Weights of a small contrastive image-text model: trained on photos with spoken descriptions (Open Images, Localized Narratives).
Rows from block 4 of the image encoder of a small contrastive image-text model, named by matrix and row number. Rows with one number belong to one neuron. Each number is 200 + 20 x the weight over its row's rms, rounded and kept within 0 to 999. All counts start at 0.
After each neuron's rows are labels from the 100 images, of 14848, where the neuron reaches its highest value: "strongest on" is what is common among them. Only what is clearly more common there than usual is listed. The data: photos with spoken descriptions (Open Images, Localized Narratives).
# fc1: MLP up (encoder.blocks.4.mlp.fc1.weight, 320x160), inputs 0-159
# fc2: MLP down (encoder.blocks.4.mlp.fc2.weight, 160x320, transposed), outputs 0-159

fc1.182,172,215,169,196,196,207,188,180,214,227,240,198,169,174,176,202,184,200,213,216,225,195,211,195,211,207,206,208,176,210,188,231,192,190,186,193,160,221,251,210,154,233,193,202,193,213,195,197,211,221,182,219,172,180,196,212,214,181,211,222,196,193,149,167,204,191,188,248,194,170,197,212,195,170,191,171,191,210,186,188,221,206,192,210,168,202,184,202,197,227,203,166,187,204,195,241,244,223,189,229,213,231,190,189,240,182,184,222,200,164,175,196,187,187,169,201,212,198,181,220,187,209,192,194,191,190,207,227,217,220,226,224,176,209,202,199,194,200,239,242,197,234,184,217,196,165,221,232,210,173,212,196,211,174,202,204,189,208,198,204
fc2.182,211,192,188,211,223,230,220,209,198,239,160,209,220,211,221,182,176,223,193,192,201,174,201,196,187,179,164,191,186,170,244,211,156,228,210,210,212,197,176,171,228,190,235,153,161,170,202,178,207,194,210,223,211,206,199,180,200,155,148,220,182,199,207,192,206,224,218,164,201,199,199,192,193,197,224,190,222,189,213,193,204,183,190,201,180,204,213,186,195,186,196,210,188,176,230,198,198,227,226,198,173,203,241,203,209,199,198,169,210,208,198,188,205,207,201,220,202,180,186,218,164,191,224,193,188,217,218,185,196,232,233,218,209,191,217,225,196,233,174,209,212,203,154,199,171,206,173,196,231,193,242,191,169,203,209,188,219,230,193,181
strongest on: text has "standing"; text has "wall"; text has "holding"; text has "man"

fc1.15,207,197,205,194,171,214,217,183,185,188,212,197,193,164,175,180,194,160,203,184,182,209,198,190,169,170,241,183,180,201,199,184,236,221,204,190,221,170,171,200,175,191,198,212,216,229,206,201,211,222,204,186,229,199,185,206,198,221,243,195,209,193,234,164,172,226,206,219,183,199,212,193,170,204,204,201,191,170,192,208,218,211,226,194,187,209,159,217,152,239,202,206,256,185,210,181,221,191,224,202,201,214,188,187,222,221,210,203,191,190,185,198,187,192,228,202,220,220,206,180,180,202,205,230,219,204,200,243,211,186,238,200,167,222,206,214,186,239,170,209,201,223,187,179,201,204,194,248,179,194,186,226,181,202,184,160,218,198,160,208
fc2.15,200,169,208,206,211,149,187,200,186,198,155,209,207,183,187,179,193,185,200,217,185,219,222,224,219,191,168,226,209,211,173,265,198,191,219,201,178,176,219,200,187,198,192,220,210,223,204,199,202,184,192,208,181,184,215,203,217,209,227,189,186,198,187,183,225,217,224,190,213,208,187,222,210,224,236,190,180,189,184,191,164,188,205,239,205,201,209,205,193,243,214,182,165,169,248,212,202,218,181,219,208,239,183,217,188,187,204,183,212,214,165,203,173,200,181,195,184,193,190,215,152,186,214,213,194,187,190,167,197,203,190,201,181,173,255,203,193,218,167,243,196,196,172,190,200,202,203,165,181,170,188,210,203,172,218,217,231,219,201,206
strongest on: text has "standing"; text has "persons"

fc1.69,228,226,213,171,192,204,175,206,176,176,175,199,186,239,215,225,214,236,198,190,187,209,190,201,249,219,176,223,194,176,196,214,160,210,219,205,183,199,182,195,206,184,177,183,171,179,215,193,221,197,210,204,195,161,204,194,177,208,211,149,181,175,209,216,239,187,199,243,168,165,153,209,232,205,209,204,188,210,189,211,226,202,212,191,220,194,192,169,184,187,191,192,203,185,201,209,173,215,191,188,190,220,191,204,192,182,228,165,215,241,187,232,168,229,221,206,180,188,177,173,193,211,207,177,203,196,201,186,211,228,163,180,186,211,198,211,207,202,242,198,200,183,208,226,199,177,187,164,201,209,217,212,159,180,230,197,206,188,209,174
fc2.69,202,160,181,222,222,202,231,198,195,222,206,193,186,168,206,175,205,191,212,213,232,207,210,202,181,205,215,177,169,205,217,212,200,192,198,166,189,183,204,227,148,196,227,176,251,233,193,175,185,211,178,225,201,217,189,199,206,211,222,214,192,218,216,185,197,232,187,225,184,187,200,196,191,233,203,202,243,257,196,195,160,194,166,206,197,168,186,251,216,207,189,187,214,201,222,210,193,184,184,235,200,177,205,210,210,208,202,216,240,160,195,196,223,186,184,201,205,208,214,208,229,178,183,214,197,185,191,153,189,147,229,227,192,184,219,214,213,205,192,197,195,195,228,188,182,207,207,223,189,172,182,201,226,210,204,196,178,224,205,196
strongest on: text has "people"

fc1.29,265,191,216,186,166,173,227,185,211,227,209,214,189,230,157,181,224,201,176,221,172,202,202,178,231,223,196,197,220,182,181,171,217,199,173,196,218,180,209,229,208,201,207,199,168,224,171,208,185,196,199,199,212,180,179,226,167,206,185,225,213,226,199,201,186,205,198,198,201,196,219,207,153,198,201,165,197,221,211,232,190,182,224,211,226,187,204,197,210,220,196,227,220,243,210,227,206,177,190,218,219,214,225,209,209,195,206,175,205,202,177,177,212,188,203,231,216,144,186,224,178,222,201,180,169,226,204,171,203,188,204,210,171,221,209,229,236,215,215,193,226,189,169,213,201,190,178,219,224,207,220,210,226,210,170,194,217,207,188,200
fc2.29,195,227,191,185,234,184,199,221,180,180,191,210,196,203,223,230,216,180,210,209,219,198,203,230,181,177,249,204,210,228,194,200,219,184,218,177,203,201,174,188,256,197,160,247,168,235,175,203,217,199,197,245,182,198,194,227,208,194,204,213,155,187,222,214,192,211,192,198,186,214,191,189,209,198,184,186,192,198,234,213,217,182,214,200,183,217,205,233,206,184,197,178,168,190,192,223,196,195,216,218,217,197,205,171,223,182,178,167,196,189,177,197,190,162,192,215,226,199,202,198,221,179,199,203,183,162,243,197,214,184,217,163,185,237,191,173,180,203,207,197,186,162,209,194,169,175,217,196,210,209,217,166,245,195,192,200,189,236,204,189
strongest on: text has "sky"; text has "trees"; text has "clouds"; text has "water"

fc1.183,195,168,175,181,160,203,175,190,207,220,191,254,203,199,206,241,186,205,166,201,176,206,189,195,207,183,208,229,199,197,223,208,191,175,203,220,197,200,209,205,184,215,205,201,179,205,187,154,222,200,185,213,195,205,209,206,215,240,196,171,191,180,165,201,221,176,184,199,198,209,229,207,194,210,198,223,183,198,172,181,230,205,245,225,238,188,180,181,190,233,176,240,217,179,210,212,222,162,216,197,206,226,178,216,194,184,223,229,224,204,179,213,231,207,172,166,210,206,175,196,202,208,190,217,169,201,154,203,196,191,237,179,233,202,190,181,231,203,179,168,201,215,180,189,199,219,197,187,230,167,183,219,173,206,208,179,185,178,189,180
fc2.183,224,214,206,200,220,197,199,211,196,215,232,204,218,203,195,216,166,211,215,186,193,186,212,182,196,169,212,217,211,190,159,246,226,177,202,193,214,166,191,163,181,209,214,205,202,201,209,217,212,176,155,201,203,181,212,198,200,208,229,201,200,211,255,207,198,180,222,220,194,161,209,185,211,204,209,194,222,169,201,201,187,162,179,215,231,182,215,205,170,203,176,157,239,195,210,202,174,198,194,211,219,218,217,188,197,249,207,229,192,222,211,156,200,195,201,224,205,188,244,224,195,177,244,189,185,213,218,208,180,223,211,178,170,186,206,188,193,235,209,210,197,207,169,148,208,212,221,233,225,186,183,189,184,199,200,195,222,200,180,206
strongest on: text has "people"

fc1.131,205,214,151,218,156,186,186,226,207,214,238,198,167,225,231,207,227,207,195,210,195,159,199,192,227,207,191,216,203,172,203,157,218,178,221,219,199,188,203,199,208,193,217,191,189,195,222,189,173,206,210,217,207,170,240,236,178,185,188,201,207,173,186,168,203,197,180,226,194,195,182,198,211,196,196,194,198,220,161,206,169,217,189,195,176,178,189,214,188,204,204,169,169,202,203,211,182,227,180,172,223,203,176,211,201,211,195,173,199,199,173,184,225,235,220,216,156,163,215,229,214,210,194,190,191,202,198,215,206,193,213,173,208,181,192,199,221,205,241,131,194,207,196,190,213,214,197,196,180,206,255,205,228,189,214,171,204,183,202,191
fc2.131,193,182,224,198,208,203,184,171,183,202,181,221,189,189,182,224,210,193,172,222,219,230,183,177,175,172,211,192,165,198,194,175,182,208,182,176,182,206,209,241,215,201,235,222,182,181,185,209,187,204,192,155,177,197,213,211,209,200,209,189,161,159,209,190,223,209,213,184,197,179,192,208,182,227,205,180,207,217,220,204,190,187,191,168,172,179,216,225,225,170,210,181,195,225,194,226,196,190,194,208,189,208,197,239,209,246,209,176,205,180,184,166,195,194,183,236,208,208,236,200,182,212,148,199,197,230,174,217,197,187,211,223,178,193,199,208,188,221,159,246,182,203,175,237,170,190,218,193,193,201,215,210,224,195,206,193,235,245,182,200
strongest on: text has "sky"

fc1.86,179,232,241,190,177,235,166,164,212,202,163,213,176,168,211,185,186,169,194,201,213,177,202,221,191,193,223,196,194,183,192,236,203,199,196,200,184,214,198,235,219,205,209,220,193,193,193,195,197,229,190,227,233,200,210,196,202,201,181,230,202,200,220,183,203,178,225,199,168,195,211,215,199,216,202,174,203,180,193,161,179,203,197,195,232,183,204,211,193,200,209,166,210,153,208,209,177,197,216,215,131,244,173,173,195,195,169,173,177,152,195,184,216,188,194,218,182,215,163,230,205,189,183,207,208,182,217,220,204,203,188,175,190,171,219,207,206,223,221,195,193,179,206,194,213,226,199,219,171,225,212,210,222,193,215,177,205,211,230,235
fc2.86,197,216,197,222,213,196,218,215,205,176,187,209,199,178,209,206,187,227,205,183,193,202,249,186,213,180,165,185,203,216,217,208,144,215,165,186,172,178,219,211,203,182,218,218,198,200,214,204,160,212,209,183,218,216,184,209,242,204,230,162,213,214,189,201,184,201,206,216,219,235,174,207,204,167,224,204,190,219,182,199,203,210,248,191,215,208,183,192,204,177,223,182,209,219,180,209,164,235,186,177,200,191,184,217,190,169,241,183,198,231,226,209,204,189,202,182,198,219,225,184,184,198,214,181,213,214,169,216,220,206,203,193,201,149,171,202,185,208,218,181,231,197,225,211,177,199,216,193,202,168,248,222,222,212,244,202,208,183,238,203
strongest on: text has "standing"

fc1.16,206,222,212,181,192,208,233,220,235,174,200,244,187,220,177,176,212,193,213,235,200,196,211,232,218,225,226,218,167,191,205,160,219,156,169,196,161,205,204,203,194,177,228,212,189,198,216,195,215,193,239,190,208,202,216,204,220,208,184,201,206,229,215,207,171,181,216,198,162,190,216,204,175,191,172,244,193,197,203,192,212,186,213,167,227,214,219,203,175,173,182,187,198,191,199,221,207,177,212,181,182,167,231,190,234,187,207,179,216,219,179,179,190,200,239,160,177,196,202,209,190,229,210,218,192,196,228,176,190,211,208,208,210,170,210,202,163,186,219,185,217,192,187,199,225,169,216,180,217,192,208,198,208,229,233,171,160,197,191,176
fc2.16,210,188,220,197,218,192,188,211,174,222,207,230,224,224,179,211,209,215,189,204,229,199,196,187,202,191,205,166,224,240,224,200,195,194,198,238,178,209,192,222,233,164,180,188,222,197,217,172,228,236,219,218,199,192,187,183,187,187,236,217,209,177,197,163,234,205,184,177,215,200,195,188,223,194,225,200,199,218,175,171,201,161,194,223,195,208,197,195,179,215,221,158,194,177,200,200,218,194,230,224,223,198,199,172,205,191,191,216,189,209,226,179,198,185,209,207,203,222,152,212,199,200,225,218,202,205,217,235,197,208,192,181,160,167,211,218,206,213,231,192,184,164,222,176,214,183,148,214,223,207,193,208,174,200,204,154,230,230,218,233
strongest on: text has "sky"; text has "trees"; text has "clouds"

fc1.110,188,180,184,180,210,190,218,192,203,186,187,185,183,176,204,223,170,219,213,212,179,218,213,197,212,200,237,203,188,240,171,200,158,161,202,228,198,193,195,215,161,223,180,219,204,212,188,189,212,205,208,177,174,173,194,218,173,177,164,209,210,167,202,218,183,221,225,202,198,200,201,201,202,201,225,215,208,172,217,229,179,204,171,186,222,187,184,200,201,219,213,159,227,199,174,218,219,207,218,205,190,196,179,223,158,192,227,168,195,189,218,190,164,183,214,170,182,181,201,200,210,204,155,226,234,203,178,180,213,223,219,210,225,225,214,190,205,242,207,192,190,223,165,217,203,209,201,191,160,217,197,223,239,239,212,207,185,205,194,160
fc2.110,159,185,207,226,173,233,182,175,210,228,230,213,208,180,188,170,224,203,198,224,210,182,217,236,185,222,203,208,185,232,187,232,212,224,199,198,212,194,210,228,214,200,230,165,253,213,186,207,169,186,194,184,197,197,244,210,206,213,235,178,207,196,178,209,217,207,186,225,183,213,227,203,208,198,189,226,182,206,186,190,218,207,174,203,183,218,190,202,170,206,149,182,223,216,207,169,174,199,215,149,183,209,198,181,205,191,193,212,199,221,185,235,207,229,209,200,232,202,192,164,215,182,202,195,161,205,221,224,198,200,205,214,172,158,206,205,226,191,201,199,209,202,199,191,183,208,181,226,199,225,188,215,206,154,192,181,195,232,172,228
strongest on: text has "people"; text has "sitting"

fc1.240,200,211,189,185,171,218,183,222,199,179,176,216,178,203,225,215,238,196,198,187,211,183,217,212,184,213,183,197,210,179,216,198,179,190,205,228,179,179,228,200,228,191,204,194,206,186,198,182,203,166,194,169,183,207,186,186,186,194,183,236,200,189,172,191,204,191,173,174,184,203,199,221,223,208,187,217,207,217,212,236,186,222,179,222,198,151,207,213,210,188,186,225,194,174,209,169,185,225,215,181,218,214,195,214,217,220,232,215,228,191,201,205,220,157,195,254,177,199,176,188,233,168,210,181,208,217,174,213,245,219,243,169,177,208,195,176,154,221,176,226,166,256,206,189,192,186,195,230,207,203,201,204,214,201,220,198,179,190,181,193
fc2.240,177,196,190,179,240,210,216,182,194,180,201,176,192,172,169,234,233,213,175,189,216,222,174,162,215,210,205,207,201,189,168,227,205,184,184,200,210,244,197,208,214,191,185,187,207,185,190,212,173,214,214,196,187,199,239,152,185,228,216,194,251,183,240,214,184,179,193,206,213,213,210,189,172,191,212,188,187,195,197,192,214,213,199,206,198,206,217,207,210,211,164,215,194,244,211,218,208,201,182,211,204,201,220,182,188,201,198,206,196,219,204,215,188,187,209,221,234,220,183,209,191,234,180,173,170,197,182,208,201,149,192,181,241,225,170,203,185,222,191,180,222,146,209,247,192,226,183,198,202,163,165,196,232,204,217,195,207,209,198,191
strongest on: text has "people"