{
  "model": "contrastive image-text model",
  "dataset": "photos with spoken descriptions (Open Images, Localized Narratives)",
  "train_examples": 203450,
  "image_size": 32,
  "crop_scale_min": 1,
  "horizontal_flip": false,
  "tokenizer": "word",
  "vocab_size": 4585,
  "loss": "softmax",
  "embed_dim": 384,
  "encoder_arch": "vit",
  "encoder_norm": "layernorm",
  "encoder_norm_position": "pre",
  "encoder_activation": "relu",
  "encoder_mlp_ratio": 2,
  "encoder_head_dim": 64,
  "encoder_fused_qkv": false,
  "encoder_bias": "qkv",
  "encoder_qk_norm": false,
  "encoder_parallel_block": true,
  "encoder_inner_norm": false,
  "encoder_patch_size": [2, 2],
  "encoder_layers": 8,
  "encoder_width": 160,
  "encoder_positions": "learned",
  "encoder_pooling": "mean",
  "text_encoder_causal": false,
  "text_encoder_width": 128,
  "text_encoder_layers": 8,
  "text_encoder_norm": "layernorm",
  "text_encoder_norm_position": "post",
  "text_encoder_activation": "swiglu",
  "text_encoder_mlp_ratio": 2,
  "text_encoder_head_dim": 32,
  "text_encoder_fused_qkv": true,
  "text_encoder_bias": "qkv",
  "text_encoder_qk_norm": false,
  "text_encoder_parallel_block": false,
  "text_encoder_inner_norm": false,
  "text_encoder_drop_path": 0.15,
  "text_encoder_positions": "rope",
  "init": "small_normal",
  "residual_init": "scaled_by_depth",
  "optimizer": "soap",
  "beta2": 0.95,
  "lr": 0.0025,
  "beta1": 0.9,
  "shampoo_beta": 0.95,
  "eps": 1e-08,
  "precondition_frequency": 50,
  "max_precond_dim": 512,
  "one_sided": false,
  "adamw_lr_other_params": 0.0024,
  "grad_clip": 1.0,
  "steps": 17200,
  "batch_size": 512,
  "epochs": 43.3,
  "lr_schedule": "linear",
  "final_lr_fraction": 0,
  "warmup_steps": 340,
  "weight_decay": 0.1,
  "adamw_weight_decay_other_params": 0.05
}
Rows from block 4 of the image encoder of a small contrastive image-text model, named by matrix and row number. Rows with one number belong to one neuron. Each number is 500 + 25 x the weight over its row's rms, rounded and kept within 0 to 999. All counts start at 0. Numbers have three digits each. After the name is the row's rms in percent of the matrix's.
Before each neuron's rows are labels from the 100 images, of 14848, where the neuron reaches its highest value: "top examples" is what is common among them. Only what is clearly more common there than usual is listed. The data: photos with spoken descriptions (Open Images, Localized Narratives). In brackets: how many of the 100.
# fc1: MLP up (encoder.blocks.4.mlp.fc1.weight, 320x160), inputs 0-159
# fc2: MLP down (encoder.blocks.4.mlp.fc2.weight, 160x320, transposed), outputs 0-159

top examples: text has "plants" (40)
fc1.77 095:447480483526513514471469466523495509466503488533525515487498514517500479498534488497447517519528528511474513522492532534525441507533526500531481515517516472516465476495509479488507541475501505527488451512451523506479491491526525505474526434482522501494542479540496532501466539503447523501505515497512526465561468517515487482465469491466499533455473535527509463550486486500499480472485479529477504518498466519475515529481494516496476503443493503528502484521532488473491518504468499
fc2.77 097:475536518531524533516503490521538514525465494482484506559490498548555534466498467497527500486476495514479432511508496522524528504482489451477482468484489513470496539482475509503532493525539494493510503510489520445508512506508490502527486491491485545483497512549493479479505460490511528497521448523502493489486535474504487515493543532486483437504521486500479531483484486488467496486506474435503514474489482525473505511477544477449486470512505471494506476438486515472548495522468516

top examples: text has "sky" (52)
fc1.222 100:567542485509480505511472503530522493493559475535522457506514510540541532501514538532515482468497485481558516494526502514550506488503494536496454494505509487492474440530566514509504506525497505473478482532501555481469501498518528482548491479488511494474544528501524526521502521472458492524498500510520492494506513528478512495493516534514488492531471490528500438487519534516514476522464506493525507476470477481475510507490513530478544473519490525516439483498512497502523515526467522
fc2.222 090:471521506470479505494486482495464510464497499521486514474548553492508491469501455509517534477513471529526493547475470524473509508513505496518494498496547493478499513467489515500499468498475504492508487486460497509530525472480457489493521520532481463530506518475504460507530516461537538517526489508534464459523462498510513441544466495512503510505506475528562507508488509516480477456517546493546514491506470488535471420508492480496486494490524517541534525469518502519518501473490447

top examples: text has "wall" (43)
fc1.230 094:515522467502499526548528503496489529494467525538564482523465518497453499476497453514487517478528538452480499528532518507507470495540492497469517497498540517492523497487519484486475534520456470545470557485498521538498498499503489492492467527466499535496487498472481476471560480516552484498496531464500458532512467539507471480481510523469522528468478502472503547535482529496488526533473508482527516497486478514491531475486466486500505489485501526474504519464498530508525505467522464
fc2.230 103:526483495505563488500453509511484514553527507480532516503475527530492501515473480522511505515502456466490504486497518510498482520492491524490506479532488563444523541466511510477448474521510514505475508453464472512490509483498437506462535485530524514522495490495516479520512497494484539504523487483492527511479483501500467513520488541473556483508502456518495475482514450520537474503512501511477519489495530465532476511471476497500475500517473505485525516491523500536461522509535593

top examples: text has "grass" (32)
fc1.178 096:531528475544552450473465497485491510499507518502469518528491494460524503467502530507510489473497531514513460511478490467532517517487508495488504472482497524482460485488540473487487498553493511526547525472465513522486495475546514497483508501493493476533483502466516511517513515493521503525506492478496469515546527492529506486500475511482510573481460510504504491480443536464489468516541492480513474482494502487473500461496472537521511486496522457490501502549531517521439565503471445
fc2.178 100:480491506505497466478489485438493482525477502447534455495490556488511493463477489486477496506493480472451507519505471507472476494485497532496513513512527530507471474549453558455498519517510515491500485491518497490496505510531469497539495513506496507489483518541492485478529487544480476535553493455504506525524499514436529502519477483528543477522434502547491461535487519519511477492509482537491533512483531505483487525494489501492517529460452530525500492485476516503511486448466493

top examples: text has "wall" (49); text has "table" (31)
fc1.0 100:470477508509540494475504489469498472512492474515491488526536446493518518493491507492520490502540501499509498501496497547535478536465521525513474510466504542502536477460520546518474454483427465511461462469502492497516514478506479458501513477530466505521519546503489526473544490500516509490500532481474467535475528555530498481504489466515525489485524481523537541515533469465531545542498530509517455514495482490493494499507503510503545486536520482479514507534552511476521507489471515
fc2.0 097:538478483520507520501547486517531537523511531510488503527530506505484478550504527487505484490519514512473547511542503468486472461497470491544497498521517455499495518535461569465457477538491496461515464513488499480463515482506524477467480492487484457513496516482514488566495500448504481510493496532500521499524515495496535530495519467492436498498452463522514484494449508529520525554463520509527477500487504527512500521496522450508514496502478488525508479466483502496530509545487519

top examples: text has "white" (29); text has "black" (25)
fc1.184 102:504503528472498469465513474489533518489447455482509530459482538477527544520491528491496480509537534486459506511497515448492512479472536516501513452505486482529491465497469468551541499515491513539466510518517499508522485472536523518532499467503487493492497515506535492557487480529492531507512470478513460494473494492481498503532532490505523521505490492516478527454520520450497475498493477546485460538512497505496525576533497516504540491518439508525518507519469529512483489501532506
fc2.184 099:491453502551470503517465510477507511462524473467527468481497524534501503496504493475554491490548486491525510507536511531482441476559503503483501545489540502485529510487517505525487492547506522502467487484477537480505499520461473467435477514513524497514481457488463489497479463509461486477452481484476527482521535534521533486519462486482496504524518505486492525528494510539516491517507547492501495473490513543509499413506489514467506535526496533491491469496507498498522519493514489

top examples: text has "holding" (35); text has "sitting" (34)
fc1.191 105:509492561451517497493541475528528524470538538538523455514521500549483546504478469477529505556506512504496531496531507521459498495509463528487536521475492505472508526534492537489497529511511490514468493513479486504511515508524496534518477470525546538550500538452477482503490523538509511478527538493506521471473551537480442445499503490489486487516479493532476495500455528521503464514521528516502493498511508499524502529491519481469458524506511517487459489491498469506504483503465511
fc2.191 097:506479517549498460525494489485477496536497513495437512537508521466508537487496511485447457532558532496493475510491481480510550520452513477505488498545516523486523491522481514489504510482504474520467485520502483520550480503496494490482511493492490530487456508488496548465525500489496498537482473484514478523554495491500531565503551489488456503516496493518506544501470452523448516466512473502519469502516523526551536472479483526508554507514501511488497501490506544506487474523512478

top examples: text has "wall" (40); text has "table" (30)
fc1.256 094:459495530493485499480471482463508526512537512547487500508519503485536532479504550475513462490516502500501521502484444444511509508475499495519497520485492497508491497511508490512525519494503465485479531507514474532508465530506520526473499487483503505520513555490531422508495452526535459509485535474501504492472506530456471531494501463511460518515465507524481485553499458548471457509501548487531506480482480547538494504509503523554497531450491505471513521544509519491471505488508483
fc2.256 098:497495499505483516523495488514493476492551479506499521476457484481489465554527491528523497485550464528510532514523492498499541511508443496523528511484523486472476524518537536480526516526508444486487525528516480484504489482524541516464502484483485476473470489514528526512465544474477508493509484492507484498478486579488511479545541505508533525462544525487470458497505474455496525448473475476503473517513525553512502500509491489497492502503481463488468512512472510459507522456492545

top examples: text has "sky" (78); text has "trees" (59); text has "clouds" (35)
fc1.198 100:501519524475558505488501466475515466498495515559515467534470485495520494522534514494497461498504508474472494517498525542498482493548501414499492487488528534499517520536525557509514488521467501511512529509487509502560500542528516526498546515507499518543482506526537504510492497485503521493523522502528500486524515491469474483500476476487469540480515507510506516549508503518538523564501488519521485470554534514503452532467494474517518518516502540488446515487513505486551515500503484
fc2.198 097:498486530505494490473468478509553510513479526553462475472485487481535467517534493483472479502518481458519522502521506510472455526485515507508463501526477480476482436491495490492485480491524492473520513523477501508502479501510514493483466513516479519495475477503476533544522505485501506476461477469509476483516507518511498526463505498545512432505503468514534477545442511540503531457467503527464526504502517447528522522553518519522536526498557495502541482510486502525545519489511534

top examples: text has "sky" (86); text has "trees" (67); text has "clouds" (36); text has "buildings" (29)
fc1.192 094:495539511486507490546530507480522522465506512513458538479506472495501477517509465537511494507470497524499486512515503499517472495460512513466465487542472492519485451546526498500544481469474478499490553527488475483508539527474484503490470519486491478505518524493555493524475464507455469518472450467523525432558511506465482517493517504502476510538522505495538484451448453530521471492475494525512471496552509494496470488494496481500462472486502499537504499500462499483487480496501469
fc2.192 095:528519525472510466506489515483488522502475495500510489502488472446508505453443506499531522499479499504456532477453450536512480507549499468492511503465464516529520525490521496511479510468469507454499484488493475550508526493521516480501516527521480439508535441508474515500493468485538518484529491502535486492456512503555526532476468483517488489530514491497510505515501500510460541474502494507495546486527452525466482487495495460563508525521466491469513447494471524486505502506495513

top examples: text has "trees" (57); text has "plants" (32); text has "grass" (27)
fc1.287 098:500494541427522484505485524513513569498482483469479505510499472546483492491506510446454467483472523489487450511481507475530476519503472468481494476517480515479468503503523472516520511484495498505501512506475492511476519489502517545503507482516469484476489485494493492502503508533467484506496501494470506519519496502455494483455454471532465498518518483515479477521545519439514473452453535491473511471503499495506446480503553508452454475477543493492511513479453489468476454491486480
fc2.287 106:447557527498534492510468502506500496503559495480502481505524473458459484512491506497479470478503496452492493524496544500526489494479488454501506442499497487543502529494472477488524545505458476455484465471524504492504473546564542533468511514471499501514486528509489528514502480506495517496437487451473492497490506458491504545456490497469480522485485468511482497484491512513530541481558488499498496480511542543475533481463477502501497509466471499502491491514528474510485474491502526

top examples: text has "plants" (33)
fc1.161 103:547476550520479542500476524499529468496494469447504526470501530489487505513465478514462496468508475502516493518522553527478554524472508494540495530520517473490499500500505469475464521531545464497535519535456476462513527499462480460481527450499468489513469470512543488480510487471548509446554501475469491527528497530524486497498521515504497491500491465520502472527494507503512511491503493463519500515528484504468477502542501456493472457505479507478525475533496508481487484505477533
fc2.161 101:508479487496529485499501485521527512479532491534505452513477458569491479515517539483494514466493537479483492534502486464470470521415456480475488472495565477505488505475499535514539512514507506490492535507465495488508457553509473483535517497476517503524514458476499544492491528500514468499472469521455514481510511473529499464527477501475503506491503530482465506536501493477482537498502539534526519493464473521492487489522516526480555474507485489529517514507495503532513520511477551

top examples: text has "trees" (75); text has "sky" (57); text has "grass" (35)
fc1.42 103:540513499460473489538541468501529498516506495524524486493489472505522491463502534464489515518490567531500475497484518522452525508531551474508453477474476506474536479496514478553502485493498480522506462493468518552511496536514477491506465461524480511462483448504486506531487488494491477507533489469482490505496487518441528492481510484495473503500494548484522511499487516493514517539464547473499482466500486502498531502443470548546490459480489551532494516528530512506516495482495510
fc2.42 110:516513496471528497527479511487499488542518527471480498477504522498516487491487492497477498493478483493545521505534512511510541490545526487485505534515464504479499510491446472479495504525504506489469478505565475452544521522543503483459509484545512528495522504492516486466497534505520489424459521546500474500509501509447498521500492507465511517488527485517549504470484505515502545517515559509486489515525461569507514537500483523469504514450521485476467538537477493489485489455516482

top examples: text has "table" (31)
fc1.99 105:499506495512545487545476487503550480543504488543509503508568501504547456465462514544523511486475522468511497449497458496472484528513507528481473501467481489497521455503503557485478506506488555520527541505484493499512514494534503501523511506539481483471482529512509496494529526501492509498498503496510483507482458518492574509522537504480470508454504513503432519523505521523502460483523524499489488521504518482511513499486545563503509477479482499495557499516488520534471463502495506
fc2.99 101:531501480516498520478504550515503523534527511509531468493507515532443469449516525517534499503491504515501493516517502504455525534503486508493529476536488526521543491531534442504491475501516461436478500493536493510550464469507517491502523534477501518489466514491499510509490486551488470489491525454515493474491455465487488485515465502491543492492484530499540508511529499497543485518549512497488525464558500493449465557500500482493522495502504530496473502513520499447494516474473530

top examples: text has "trees" (60); text has "grass" (26)
fc1.49 106:459544479518496538521536520524534483527485530489435486492507472511505477508460514505512456518448503491483554526474514462482475483496462490539462522492475525476442486520524505490504507488501519479510511496506454535539510446515520499516462504472519483500495509490471457552507477499500496524481511526468520479515482485520460504532495520504557526507493506532497497547499485496528528539460498475480495539527506511542507481532513483534473520508500484501539513509487549521510456490507490
fc2.49 099:519480476487535495478516523500508487472501498509556511482561521502499508512547461521555516450438467495507470519519473505520512519494486492455512508488510484491568504492506535571530511505482496484542502489474539479468555495520501500468529515514479519490469472543471456499497500489506508505533493468499501481506471512475495475506571542508474464498510465503479456483536517495515501501503560485536491504500481515497516479473525490510542485483532508498500516519467481500491493513524490

top examples: text has "sky" (71)
fc1.132 099:552528509471551501471478513505524528471536468491469506497503480421527518543512482507446509468493505504513487468525473550476483522498502518527460473476490526510526479497499525475497495503501485496527494491486478518525494454480507479496539478509510512502541482508565499491475505473484494537491479521524494461511482494497544464471437546467480498503515494475475506438498472508499489484454498540494494498528504516490500454485492512505478467553498499482500517525481494489527485469528544
fc2.132 099:493497470536453529541533471549522451490502506525512490501468475508485506467520501493512495495484487458509543508456488538548472543473486505504531478484520494529469586518520481509482471510487480459508485522466467528520519518537476520542501478508517465482505508479494514494504524496496480527520454470477556514462525514495528522498542520513471496491517548473491495463509474524477506472498471506522441544503459520504526501465487518506489491490507514508505506512473489487529482510525471